{"dataset": "synthesized solo parts of chorales (CocoChorales)", "hop_length": 320, "embed_dim": 256, "encoder_depths": [4, 4, 4], "text_encoder_causal": true, "text_encoder_norm_position": "pre", "text_encoder_activation": "gelu", "text_encoder_positions": "learned", "residual_init": "none", "optimizer": "muon", "lr": 0.003, "orthogonalizer": "newton_schulz_5", "l1_shrink": 0.01}
Rows from block 4 of the audio encoder of a small contrastive audio-text model, named by matrix and row number. Rows with one number belong to one channel. Each number is 128 + 24 x the weight over its row's rms, rounded and kept within 0 to 255. All counts start at 0. After the name is the row's rms in percent of the matrix's.
After each channel's rows are labels from the 100 clips, of 14848, where the channel reaches its highest value: "responds to" is what is common among them. Only what is clearly more common there than usual is listed. The data: synthesized solo parts of chorales (CocoChorales).
# p10: first pointwise conv (encoder.blocks.4.p1.0.weight, 112x128x1x1), inputs 0-127
# p20: second pointwise conv (encoder.blocks.4.p2.0.weight, 112x112x1x1, transposed), outputs 0-111

p10.25 103 [123  81  66 129 155 126 129 119 153  95 146 132 110 137 131 146 128 131 144 137 133 101 133 154 127 117 141 129 131 129 125 112 175 150 162 117 127 127 153 116 101 130 118 129 126 114 158 166  92  91 131 172 122 129 117 118 204 149 134 149 129 162 211 127 156 116 139 120 105 168 123 148 133 108 108 145 124 129 136 131  46 132 128 137 127 134 136 131 104 125 122  92 126 142 129 127 165  89 125 135 209 112  98 133 142 123 105 135 127 143 172 136 125 129 190 114 154 136 141 132 126 134 160 131 111 138 131 126]
p20.25 096 [119 130 135 168  89 127 126 101 125 126 127  99  91 116 117 107 184 129 128 139 124 127 161  67 134 148  85 125 127  97 178 145 129 128 150 148 165 128 105 136 117 125 125 120 103 144 130 156 113 126 139 151  90 141 148 149 125 101 128 159 111 183 125 132 134 129 122 104 131 140 115 130 128 127 132  82 127 140 121 144 116 136 125  97 119 188 135  53 130 171 121 123  86 142 119 122 123 121 156 162  55 114 114 181 103 128 128 157 146 130 128 123]
responds to: note G5; note C#5

p10.85 114 [195 140 142 201  90 119  96 130 147 131 113 138 128 112 123 140 129 109 133 166 183 128 114 118 127 130 116 125 102 135 127 126 129 119 141 130 130 135 133 119  76 127 121 130 138 135 102 130  81 128  95 130 145 127 130 130 159 131 117 136 156 129 129  73 163 125 123 126 129 205 163 128  67 104 124 129 141 135 100 128 143 106 120 139 125 137 133 125  48 119 130 122 146 147  91 119 128 125 146 135 127 149  91 165 175 125 139 132  72 124 126  78 109  88 124 140 141 121 122 172 158 135 143 119 122 110 121 128]
p20.85 112 [155  45  37 128 150 131 140 125 115 131 138 137  89 108 146 129 172 133 141 142 133 164 134 123 133 137 128 151 171 125 134 106 112 133  82  94 121 145 128 111 139 118 179 132 134 118 158 132 121 132 147 119 157 135 139 118 132 143 144 126 152 141 139 134 126 130 142 127 184 106 131 124 130 128  66 130 130 105 132 132 126 171 121  93 160 129 137 130  99 159 100 130 115  88 132 127 112 122 134 104 133 182 139 103 109 115 115 129  92 109 188 127]
responds to: violin; note G#4; oboe; note F#5

p10.6 101 [132 139  87 123 135 125 143 133 123 106 109 119 128 147 194 193 110 127 166 153 119 150 128 130 130 105 101 133 126 130 128 130  56 127 150 123 124 127 127 145 148 100 140 128 137 133 143 152 170  65 147 118 126 126 129 132 110 104 126 138 185 111  66 141 136 127 123 126 151 115 171 127 118 127 130 117 129 136 116 129 101 168 122 158 173 146 119 132 156 124 129 146  92 124 130 138 193 127  85 128 137  95 126 128 127 121 135 128 157 125 114 156 123 150 105 131 117 116 135 102 133 123 135 174 194  80  92  87]
p20.6 118 [137 159 127  43 134 131 127 131 134 127 111 126 150 128  80 106 126 124 120 202 177  51  89 122 117  77 128 136 123 137  85 155 124  78 133 122 137 135  84 149 108 145 131 131 146 122 144 111  83 127 127 147 129 123 141 135 126 128 131 113 148 180 132 117 143  76 130 123  89 186 138 124 100  87 127 133 161 153 134 116 147 134 102 133 102 111 140 137 129 130 137 113 129 128 128 115 120 142 139 117  97 132 115 126 129 119 139 134 170 133 117 127]
responds to: note A#3; note A5; note G5

p10.30 115 [ 83 128 168 156 151  80 122 123  89 124 153 149  79  75 130 174 133 130 124 128 157 145 106 127  91 129 132 148  71 134 127 129 128 136 115 105 120 137 126 132 133 123 130 126 121 117 133 135  67 124 126 125  88 126 139 124 128 141 135 100 180 194 180 122  96 146 129 124  93 138 129 131 127 130 110  99 130  96  50 151 102 135 182 132  91 131 152 132 147 132 150 128 114  77 140 129 182 112 122 137 134 145 129 181 153 126 142 126  99 138 127 146 167 137 125 125 131 116 110 128 117 114 142 128 128 121 129 129]
p20.30 098 [195 133 126 127 126 116 184 135 128 127 125 138 134 145 140 137 107 131 123 125 122 101 119 138 154 125 158 190 124 127 152 135 151 127 116 163 113 103 121 100 127 171 133 128 131 139 107 129 124 132 135 152 133 119 108 128 129 124 148 129 124 126  23 128 110 125 126 139 111 151 171 130 142 143 100 116 158 124  85 140 112 114 146 106 121 123 171 128 119 133  78 132 138 174 124 112 128 140 140 126 123 122 235 129 135 132 172 146 130 133 131 130]
responds to: note F5; note D#5

p10.24 097 [122 128 129 128 108 132  97 135 123 121 121 109 120 122 113 207 124 122  98 133  58 140 130 117 116 119 152 124  97 123 126 143  77 172 135 103  94 125 136 149 131 136 125 136 105 133 185 147 218 126 107 143 160 118 156 139 133 126 133 121 182 106 132 109 156 113 110 138 111 128 118 130 133 133 116 127 125 112  96 150 135 120 133 117  75 117 132 131 121 128 131 152 127 134 132 129  81 123 136 125 148 116 125  48 125 131 128 131 124 114 132 125 158 160 178 140 129  84 147 118 179 128 125 193 121 128 129 129]
p20.24 093 [126 121 135  89 129 123 141 132 125 132 126 135 143 108 131 128 115 130 134 126 124 127 166  78 108 192 115 168 151 142 197 125 128 154 154 200 125 132 109 135 131 123  98 115  62 125 127 128 170 157  87 137  66 185 147 130 127 133 118 135 172 112 137 148 126 127 119 133 126 127 128 156 125 137 147 128 169 119 129 123 119 120 127 101 127 131 128 114 117 125 125 127 155 110 121 126 110 125 154 159 194 137 132 147 148  56 139 156 131 118 119 134]
responds to: note E5

p10.7 101 [128 200 124 121 101 124 128 111 167 125 129 179 128  99 131  84 131 130 108 128 141 129 107 124 118 143 137 131  90 138 124 155 117 102 139 117 139 128 137 136  81 117 116 132 136 127 133 132 141 145 109 140 216 119 113 125  75 136 180  74 135 124 111 130 154 111 156 127 127 123 127 132 132 160 120 141 131 158 125 146 133 131 131 118 130 129  85 142 140 127 124 166 156 132 139 136  46 148 129 175 112 147 153 130 131 139 123 124 139 136 196 140 212 134 125 124 126 152 123 149 141  97 137 109 105 132 127 129]
p20.7 084 [148  99 187 128 132 115 112 102 101 101 144 148 125 156 132 145 111 137 116 137 135 102 108 126 147 154 178 114 125 181 128 115  95 115 147  92 126 134 132 107 129 130 108 185 181 131 131 128 140 142 114  82 130  65 129  99 135 131 133 129 131 118 154  99 150  90 126 128 124 106 139 131 116 130  81 134 116 114 154 132 127 139 145 137 141 103 127 150 151 142 114 129 187 128 150 130 154 125 135 137 113  99  39  90 106 179 127 150 130 130 101 127]
responds to: note B4; horn; note A#4; oboe

p10.18 099 [129 108  55 136 124 133 129 129 127 137 137 127 119 115 115 110 122 129 132 108 124 128 231 129 127  80 123 128 132  87 129 132 138 110 132 119 133 129 131 132 210 131 113 107 134 158 147 126 111 139 125 127 167 131 143 127 130 128 123 124 113 131 113 121 122 121 109 127 107 140 117 109 116 128 126  51 136 124 168 154 126 116 112 129 139 130 129 175 121 116 137 125 155 132 116 213 130 203 138  98 106 128 119 104 127 128 120 142 126 123 126  98 101  87 130 129 161 110 154 131 128 128 181 115 139 170 142 132]
p20.18 086 [128 135 145 122 146 122 191 160 126 137 169 104 135 129  98 137 145 155 148 136 118 127 119 130 144 127 126 135 142 154 129 139 107 133 124 116 129 131 139 168 157 155 102 121 127 164 135 139 144 126 121 130 126 117 134 122 114 127 119 136 131 129 135  21 126 177  90 124  93 111 133 141 127 132 159 114 111 135 152 131 149 152 127 136 147 146 202 138 135 136  48 148 177 126 134 124  91 141 129 132 136 121 111 124 202 164 136 148 120 127 111 129]
responds to: horn; note A#4

p10.111 102 [129 113  96 141 102 117 124  85 125 209 115 140 128 123 144 171 104 139 162 164 137 127 131 155 145 114 107  81 192 135 126 160 157 145 133 112 132 123 120 129 128 141 135 141 143 104 125 128 140 140 130 134 134 133 102 128 208 157  97 165 133 130 142 130 142 102 141 133 128 135 132  86 149 127 192 130 134 128 125 168 128 110 127 161 141 139 153 128 170 115 138 134 134 126 137  94  41 131  79 171  87 127 136 136 139 134 119 130  91 116 128 128 125 109 146 139 119 118 157 147 130 162 125 135 104 115 115 124]
p20.111 090 [134 126 121 157 134 126 116 126 135 145  65 130 138 133 136  93 128  98 114 143 130 153 127 122 126 146 133 126 155 132 157 103 144 148 129  49 115 115 110 129 122 126  60 130 122 104 130 124 128  81 155 116  74 181 118 122 122 126 113  73 130 116 129 115 139 124 175  87 124 128 161 140 122 107 125 123 134 233 122 130 113 129 129 123 125 118 122 107 161 124 104 127  96 117 128 137 130 144 196 109 127 152 137 117 129 105 138 128 132 151 123 131]
responds to: horn; note A#4; note D4; note F#4

p10.4 095 [155 126 116 160 142  82  97 128 133 138 128 111 180 121 128 128  91 138 138  99 131 124 131 125 115  98  87 124 128 134  93 128 116 150 168 122 123 130  77 127  99 130 131  94 122 106 131 147 117 137 137 123 111 128 134 113 110 196 140 114 140 130 165 138 123 120 190 138  49  85 120 112 126  97 153 123 121 121 129 188 148 161 145 135 174 156 147 125  92 143 140 126 119 127 121  93 147 122 128 136 135 139 149 126 175 128 131 112 127 131 127 208 136 122 123 146  95 127 119 133 163 119 173 133 128 162 124  90]
p20.4 089 [125 120 121 140 122 128 121 126 131 147 128  66 104 125 165 118 201 108 106 136 103 123 141  56 130 141 140 131 130 121 116 128 146 134 127 141 131 133 130 136 148 113 122 167 122 140 161 147 130 129 134 118 152 139 116 131 139 139 181 116 108 107 126 172 106 130  85  86 120 124 132 131 146  92 132 137 129 115 121 116 117 130 163  40 128 128 128 117 136 131 123 130 109 116 151  91 126 120 129 136 131  86 163 146 115 112 145 119 122 233 144 130]
responds to: note G5; note F4

p10.79 099 [122  75 121 141 171 143 130 145 124 111 127 129 129 132 122 129 133  99 155 128 143 124 142 106 150 123 101 118 133 129 150 124 131 139 117 130 127 128 103 147 122 118 134 100 146 142 134 144 158 145 127  97 142 145 136 133 116 124 113 138  99 128 121 170  95 117 126 120 236 126 132 150 132 121 143 109 127 129 118 145 174 134 164 131 130 153  50 133 125 127 115 130 123 163 152 129  56 125 121 122  73 130 126 162 135 123 130 116  72 163 116 135 128 164  89 106 180 117 157 129 149 126 197 120 128 147 107 103]
p20.79 088 [101 118  95 135 137 159 135 124 123 119 157 127 128 131 135 175 132  85  45  76  95 116 130 129 124 128 163  82 117 153 145 122 102 140 127 180 129 105 154 122 128  69 101 102 128 118 159 140 140 121 133 134  85 124  94 160 136 101 125 127 122 169 118 142 181 132 132  86 116  93 136 130 114 135  98 141 127 108 130 108 139 131 116 120 141 134 119 125  85  74 115 162 141 137 127 161 153 122 120 175 134 105  87 116 146 115 139 142 100 122 128 126]
responds to: note F5; flute; note D5

p10.55 098 [130 154  86 120 109 125 121 119 210 126 128 113  97 127 129 126 155 120 189 128 136 100 106 130 129 131 134  86  87 123 139 108 139 119  62 182 104  72 168 122 123 131 142 125 131  82 127 146 110 142  86  86 152 130 130 143 111 142 127 121  82 139 133 117 152 100 143 116 121 100 117 165 120 137 121 160 107 130 103 112 121 121 123 128 130 128 178 118 126 123 133 131 129 141 123 161 118 127 139  95 127 148 118 150 124 136 102 104 129 131 216 124 106 135 136 127 115 129 113 185 143 131 131 109 100 129 154 165]
p20.55 079 [178 128 123 146 121 167 160 128 145 124 138 107 127 149 114 181  85 120 164 156 121 141 125 130 141  84 121 128 127 106 123 106 114 113 126 131  95 145 210 101 127 128  94 128 120 135 105 142 133 174 100 168  97 119 134 123 113 129 122 132 136 229 150 100 145  90 159 124 116 133 117 143 131 124 127 149 132 144 110 147 135 114 124  91 126 127 130  82 140 161 127 140 154 115 128 132 171 124 146 120 132 135 145 147  98 132 136 117 155  73 148 128]
responds to: note F5; trumpet; note G5; note D#5

p10.59 103 [115  62 142  93 130 137  98 145 130 101 122 129 103 129 128 133 127 170 121 131 133 124 168 124 105  85 114 110 144 138 127 119  76  60 163 142 112 151 129 133 123  66 147 127 137 135 129 133 149 174 104 131 131 100 120 116 168  78 107 121 131 134 132 128 114 135 128 154 142 120 131 115 126 129 147 109 136 112 124 146 208 115 135 124 127 133  71 135 142 121 121 115  45 127 106 101  45 129 136 129 124 109 118 129 127 125 147 128 153 128 155 123 128 114 146 115 118 130 173 164 139 125 115 109 139 119 117 128]
p20.59 103 [105 145 115 114  80 128 143 148 126 127  92 151 114  90 129 165 128 106 148 129 124 131 137 134  66 130 122 139 104 194 142 132 130 125 113 174 114 118 128 181 149  81 133 119 106 139 117 141 129 127 132 161 132 143 129  97 153 128  83 125  76 127 124 136 132 104 127 128 128 120 129 140 131 196 136 133 150 119 155 120 144 135 133 128 149 130 140 115 127 125  77 133 127 140 109 112 145 165 127  88 121 173 149 147 119 144  83 106 143 195 128  68]
responds to: violin; note D5; note C5; note F5

p10.16 101 [179  97 115 124  78 148  62 128 121 128 133 132 179 131 158 125 158 123 139 123 145 129 104 126 101 127 116 138 138 124  81  93 109 115 175 121 144 106 119 129 115 122 120 130 128  97 130  98 161 106 134 128 152 130 124 101 180  94 126 119 128 158 123 113 132 129 139 128 139 104 143 144  86 128 131 144 205 117 128 140  92 130 140 118 106 124 134 149 127  98  86 123 170 140 128 125 133 141 126 128 134 128 131 128 224 127 146 140 136 132 139 110  66 153 148 115 171 123 110 142 101  92 142 127 128 147 101 154]
p20.16 090 [136 127 155 122 122 113 139  99 130 164 125 115 109 128 163 128 130 126 128 127 121 124 167 136 196 107 124 148 124 112 104 151  75 129 156 124 172  88 117 112 143 142 136 129 177 101 159 124 124 144 129 144 155 146  87 193 119 135 128 150 121 133 150 135 129  92 126 111 131 123 127 163 116 116 147 135 129 126 126 118 129 212 157 133 116 133 126 122 107  95 131 130 130 186 136 175 120 114 126  85 141  63 128 124 135 136 127 120  71 123  97 128]
responds to: horn; note C5; note A4

p10.56 093 [122 100 174 140  97 138 131 147 125 122 120 152  77 126 159 137 133 150 127 169 163  58 128 165 143 132 101 193 138 129 133 127 130 121 130 112 140 126 132 131  93 154 125 120 113 126 124 124 134 121 127 126 120 127  73 137 102 116 107 129 138  92 127 162 142 112 159 113 128 203 159 124 100 121 140  85 159 125 134 142  86 120 135 132 131 116 102 143 131 135 124 126 138 121 136 147 227  99 126 124  61 130 120 126 122 109 123 174  96 133 120 131 110 123  85 161 106 133 133 130 135 126 147 127 117 104 151 115]
p20.56 087 [128 165 127 130 134  85  87 155  58 139 136 138  91  92 123 104 136 164 115 130  94 122  47 134 131 115 129  96 132 139 135 128 127 145 140 115 116 129 122  99 132 125  87 131 126 136 180 138 127 116 169 157 128  93  65  96 100 111 166 129 122 127 151 131 123  99 114 133 136 171 125 125 131 153 126 103 128 136 142  92 131 118 121 108  85 139 118 155 104 127 126 127 126 125 189  87  99 116 117 146 146 123 130 129  77  99 131 139 149 112 143 128]
responds to: note F5; note D#5; note C#5; trumpet

p10.10 093 [139  81  88 121 136 149 120 123  85 132 133 125 109 132 140 144 129 150 128 196 146 132 162 130 132 134 131 161 114 119 165 155 118 125 123 122 113 135 123 134 122 130 117 100 209 146 154  98 129 142 112 113  76 135 161 130 127 125 134 170 129 131 133 100 129 124 138 119 125 119 131 124 126 131 148 122 157 139 129 155 126 134 127 171 124 119 153 161 169 126 112 141 124 127 134 129 155 143 126 150 112 123  80  43  98 125  79 125 120 116 129 137 115  88 188 137  90  98 140 138 154 149 185 183 119 129  99 119]
p20.10 102 [127 132 141 170 122 126 135  99 114 124 127 134 137 109 124 156 122 129  92 129 139 136  84 126 154 164 132 121 156  77 145 123 144 148 147 126 122 108 127 149 171 145 124 104 100 131 135 130  72 138 119 148 103  91  86  85 128 147 134 126 191 122 120 120 121 180 118 180  55 144 117 114 150 112 125 150 114 133 125 101 169 123  95 131 120 125 123 128  91 141 130 133  69  66 115 108 132 135 117 130 131 131 141 176 123 110  96 120 148 155 109 125]
responds to: note E5; flute

p10.84 096 [132 141 140 151 140 117 145 114 178 128 130 128 123 127  92 121 164 127 133  81 185 160 125 130 119 133 173 111 153 126 134 132 124 126 143 123 132 135 128 129 128 119 102 122 134 132 124 131 136 129 155 100 255 121 127 132 131 119 133 128 197 119 127 124 114 121 123 126 108 120 101 133 118 127 193 118 188 140 141 142 107 114 124 122 108 158 114 130 129 113 124 127 178 130  96 113 106 150 131 137 139 118 152 123 189 176 141 120 143 128 129 130 130 117 131 124 152 130 117 140 200 124 129 113 125 105 158 122]
p20.84 100 [209 114 136 127 129 109 112 149 147 147 164 157 126 122 146 121 135 143 125 128 126 157 133 161 111 111 167 124 132 130 134 138 122 132 125 140 132 130 159 146 143 131 163 124 129 127 170 135 145 175 180 123 122 116  98 127  96  96 122 149 127 160 148 154 148 105  83 112 138 121 132 128 111 137 121 167 121 134 159 135 108 168 186 136 138 128 133 154 156 139  97 128 117 119 161 123 168 129 128 132 139  92 148 106 127 168 128  79 154  42 159 142]
responds to: horn; note C#5; note C5

p10.70 105 [166  95 178 157 123  98 126 137 114 115 117 131 128 112 123  98 121  92 156 120  98 155  97 143 125 121 139 136 129  64 145 141 129  94 141 111 127 125 134 129 150 105 131 128  97 141  76 139 196 109 127 130 113 113 140 138 128 125 112 113 128 131 114 137 126  97  99 137 205 141 155 129 130 136 116 122 134 111 131 126  99 127 110 156 148 114 127 122 119 154 175 121 148 222 128 139 128  97 125 123  65 131 117 147  94 128 107 108  64 110 130 119 114 138 105 133 146  82 123 142 164 128 141 128 140 109 128 105]
p20.70 101 [114 154 129 130 101 126 135 130 131 147 160 117 106 132 127  90 134 107  65  94 115 153 141 126 117 127  92 131 180 125 153 127 128 130 139 135  51  87  84 129 129 157 114 117 125 138 153 144 175 102 131 128  81 116 136 123 131  81 130 123 136 126 125 149 183 127 177 121 137 108 157 158 128 139 124 124 131  63 115 111 148 127 127 139 135 122 155 125 114 105 125 112 137 125  91 130 145  65 114 134 162 127 146 177 158 125 123 114 163 127 101 144]
responds to: note B4; note D5

p10.80 102 [125  95 136 123 132 186  79 129 131 130 131 156 147 126 139 201 125 133 176 128  54 132 114 107 159  91 132 114 135 143 129 122  71  70 128 121 128 125 133 144 152 137 130 127 131 123 129 128 210  78 105 121 123 131 131 176 124 115 130 149 141 131 190 108 128 147 123 117 158  95 119 102 128 134 101 121 153 126 127 149 123 147 124  74  63  96 136 109 116 120 117  89 156 132 114 133 141 148 135 130 171 129 127  85 112 125 118 130 126 103 125 132 126 128 147 134 127 123 136 131 101 108 131 130 136 133 139 127]
p20.80 093 [ 71 106  97 131 127 102 154 127 125 116 119 138 130 117 125 148 126 149 127 132 131 132 122  78  86 166 148 140  93 146 108 105 194 145  76 122  52 119 113 134 177 183 127 116 139  53 162 139 110 151 170 134 118 138 165 130 131 144 149 123 123 128  85 128 140 115 159 132 162 131 127 126 138 108 130 139 129 118 124 142 130 155 138 119 150 117 110 135 151 119 129 130 133 118 155 108  86  92 129 182 132 107 120 134 130 110 154 142 138 127 147 130]
responds to: note A#3; note C#4; note G#3

p10.44 094 [149 127 130 149 138 141 160 166 111 152 160 128 181 102  80  87 109 108 137 135 116 110 146  99 168 127 138 132 138 120 121 151 149 103 134 127 159 128 115 125  86  65 136  65  84 120 107 202 152 111 123 129 149 137 130 119 130 122 113 129 154 128 111 110 125 101 125 117 150 116 150 127 190 127 103 132 139 100 160  77 120 109 155 176 154 112 148 130 116 105 128 126 119 158 125 129 107 142 141 132 104 106  81 142 125 137 111 143 105 135 128 106  75 153 130 133 178 116 136 154 120 119 146 168 127 145 141 127]
p20.44 087 [103 130 128 116 130  68 143 144 127 109  99 149 127  89 214 143 119 140 211 144 138 156 120 115 141 127 130 112 158 124 104 122 134 170 122 122 127 167 114 175 147 122 136 129 126 121 135 134 138 128 160 148 145 107 131 151 155 128 118 124 122 152 129 112 106 109 139 108 130 100 127  91 131 138 127  89 177 144  92 175 108 124 119 122 129 168 110 133 123 122 130 135 135 107 132 141 146 211  65 123 119 142 152 139 126 137 130 149 130 144 131 134]
responds to: note B4; note D5; note C#5

p10.53 104 [ 86 154 185 137 135 126 125 124  82 111  94 135 122  98 132 120 150 146 124 137  63 122 133 133 125 118 199 127  89 145 130 131 128 129 125 136 129 116 138 127 117 128 148  92 171 118 126 129 102 132 144  95 149 133 124 135 140  93 142 130  50 151 152 116 132 129 119 133  70 122 148 150 133 135 142 114 122 128 129 115 158 109 121 110 130 128 103 118 128 122 168 167 146 122 119 130 183 111 166 126 121 129 108 115  64 128 125 127 128 137 128 134  69 119 135 127  98 156 123 134 158 136 134 139 139 135 109 215]
p20.53 104 [157 139 162 128 124 146 100 159 168 129 126 143 145 172  72  91 116 141 147 143 136 122  97 154 185 119  76 128  82 204 126 105 176 124 131 174 156 134 160 130 128 135 135 120 129 133 164 144  95 150 111 165 115 123 128 100 167 140 129 133 167 104 130 116 182 128 152 158  98 137  74 142  96 139 130 114 150 130 127 137 133 121 116 156 141 137  83 122 126 135 126 125 139 123 130 123 113 130 129 160 126 107 133 165 135 118 130 130 117 128 126  93]
responds to: note F5; note G#5; note A4; note G5

p10.75 104 [146 100 163 105 169 123 141 142  76 136 135 130 145 105  79 132 128 134 121 128 158 128 125 125 131 150 132 145 111 136 178 125 141 128 176 129 131 118 122 119 127  97 103  88 132 163 127 154 121 183 124 128 124 138 125 113 126 122 119 146 126 190  63 115  40  84 112 127 125 130 126 125 197 103 100 131 134 125 131 122 137 126 138 111 101 131 128 122 128 140 128 109 125 164 128 136 121 132 143 117 122 128 132  98 127 126 155 157 127 153  90 145 112 141 116 164 139 106 133  93 190 117 137 118 107 139 123  55]
p20.75 126 [126 136 127 168 143 128 127 133  99 173 134 114 132 144 124 147 116 128 128  73 130 128 125 148 129 133 117 159 124 126 127 144 116 158 155  95 127 128 126 109 139 127 207 106 116 120 126 136  88 114 138 150 129 181 144  57 150  55  94 120 121 130 127 105 124 143 182 128 137 141 154 137 131 128 129 136 119 126 122 164 127 128 103  76 106 133  87 137 100 163 127  81 125 131  93 122 101 124 164 107 147 118 132  89 129 130 183 149 128 127 116 148]
responds to: note G5; note F5; violin; note D#5

p10.1 095 [143  89 121  97 142 129 126 126 121 131 180 159  47 114 126 127 102 134 102 139 129 149 128 191 130 134 103 166 105 128 131 151 128 132 139 144 117 166 176 130 121 135 130 121 128 180 154 163  74 178 123 102  95 122 128 138 126 109 115 130 185 147 139 126 163 127 167 112 124 121 121 104 111 165 125 128 116 121 127 174 147 138 118 126  87 105 129 148 125 145 121 134  85 113 127 128 150 127 146 108 127 102 113  70 130 162 111 129  87 142 129 117 133 143 141 161 127 122 171 132 108  86 129 121  97 104 135  93]
p20.1 105 [136 105 137 116 131 168 113 137 127 133 115 142 124 100 135 128 121 108 164 159 145 154  96 128 122  93 103 133 176 178 128 111 102 157 123 123  88 131 142  94 163 111 148  93 137 131 128 131  78 105  81 109 118 138 111 125 125  96 126 170 122 122 130 102 141 119 126 123 112 144 122 130 131 130 113 141 174 113  42 135 115 135 127 136 131 131 141 106 137 167 113 133  90 137 122 136 107 113 107  91 127 141 150 182  98  74 123 132  92 151 132 192]
responds to: note G5; trumpet

p10.97 102 [129  77 131 132  91 131 102 136 121 133 125 134 149 127 176 131 155 133 133 133 129 130 125 139 147 117 133 126 129 124 128 130 167 139 124  92 129 183 162 141 106 138 134 112 173 123 119 123 108 135 134  90 130 111 110 121 117  84 136 131 123 128 144 141 143 111 136 155 116 101 142 125  43 129 118 115  54 131 134 121  96  79 126 125 116 132 126 140 127 126 102 139 134  95 124 121 224 121 196 125 126 101 125 128  73 107 131 135  79 132 174 144  81 126 163 118 159 129 129 126 117 129 141 118 129 118 132 117]
p20.97 122 [110 196 158 153 121 165 160 109 127 125 127 110 120 105 120 143 134 124 144 104 128  68 136 128 161 127 116 131  83 102 125 130 160 132 118 137 129 163 128 126 134 119 152 111 131 102 133 119 124 125 101 181 127 139 133 127 150 147 166 125 141  97 120 137 142 160 137 132 136 133 129 115  56 216 151  71 121 142 123 142 119 128 145 124 169 131 129 123  78 128 141 120 115 115 103 169 124 108 152 137 100 185 127 124 154 135 125 140 145 163 128 128]
responds to: note G5; note F5; trumpet

p10.77 093 [146 122 188 121 131  77 135 105 120 134 118 160 126 146 106 121 148 139 159 140 146 119 176 124  96 211 139 130 104 123  94 124 103 129 132 130 187 118  94 118 135 136 129 131 128  85  90 117 125 134 129 134 134 112 176 130 128 134 145 145 184 126 144 112 111 118 125 141  95 171 135 132 135 122 154 155  94 152  98 146 126 132 102 111 119 161 122 129 130 121 110 161 112 123 103 197 138 133 122  84 148 177 149 118 158 120  99 128 103 103 140 104 116 127 135 125 128 139  98 131 159 112 196 126 132 143 109 116]
p20.77 105 [129 132 119 127 126 110 167 112 154 128 151 152 126 143 141 110 139 130 131 128 116 116 115 117 133 119 124 103 124 110 128 123  79  83 128 109 141 119 135 128 128 135 124 114 131  61  78 101 135 138 129 119 135 162 141 119 131 125 117  78 184 125  83 112 128  97 121 161  79 112 186 132 123 131 194 143 128 104 138 110 117 123 120 120  97 150 161 129 122 122  88 132 147 181 123 140 129  62 145 106 194 135 132 163  98 149 123 151 143 127 135 100]
responds to: note G5; trumpet; note F5; note D5

p10.5 106 [210 136 133 125 116  94 144 121 129  94 144 146 126  99 125 145 190 207 117 117 126 105 123 144 146 133 129 134 131 137 115 149 144 106  94 131 120 136 127 211 154 125 116 101 141 146 137 131  61 130  67 104 125 163 107 132 127 131 131 128 119 129 129 130 129 128 131 128 118 129  82 122  97 124 136 156 128 131 136 125 126 136  79 159 141 129 110 112 113 120 162 125  76 122 103 120 141 134 131 126 143 180 148 143 125 107 109 162 126 105 149 125 121 129 126 133 143 128 118 120 189 138 153 134 156 128 156 175]
p20.5 105 [128 113 126 122 138 127 119 129 119 109 151 138 124 118 123 129 132 154  89 128 143 111 141 180 113 104 129 138 123 126 130 106 131  81 128 132 120 137 100 105 128 118 139  77 128 132 125 126 128 125 103 130 128 125 126 125 198 117 103 118 124 138 106  33  89  98 130  89 133 117 152 137 135 125 129 106  82 116  93 110 129 188 138 127 126 106 166  96 202 130 132 126 116 182 151 175 124 144 126 106 168 112 108 125 134 151 139 118 126 128 129 176]
responds to: note F5; note C#5; note C5

p10.83 091 [133 133 174 150 126 139 179 133 123 111 138 142 165 122 145 180 117 128 124 127 111 124 122  99 187 123 128 164 140 126 159 129  97 128 155 171 178  73  68 178  79 129 120  92 104 124 185 136 137 138  52 120 115 126 126 148 120 116 128 134 155 124 107 113 151 128 119 110 111 133 132 118 127 128 121 150 122 109 136 132 152 116 154 151 148 119 117 127 121 125 127 126 108 116 100 128 126 140 107 130 100 123 173 126 128 123 159 160 131 136 113 137 121 132 128 124  91 140 136 190 179 159 124 186 130 128 107 137]
p20.83 097 [138 116  99 137 148 105 139 112 132 129 107 204 195 140 140 124 129 144 134 155 163  95 130 124 149 121 154 128 130 129 131 126 126  88 164 126 122 182 141 158 129 157 114 117 128  64 139 152 132  92 138 133  55 126 127 134 132  70 129 144 130 134 143 127 133 105 161 150 166 128 124 122 160 112 112 132 186 129 132 126 149 157 140 128 133 171 152 125 127 147 117 146 109 115 113 181 131 141 146  92  88 128 108 154 133 164 135 120 136 126 130 135]
responds to: note E5; note A5; note G5; flute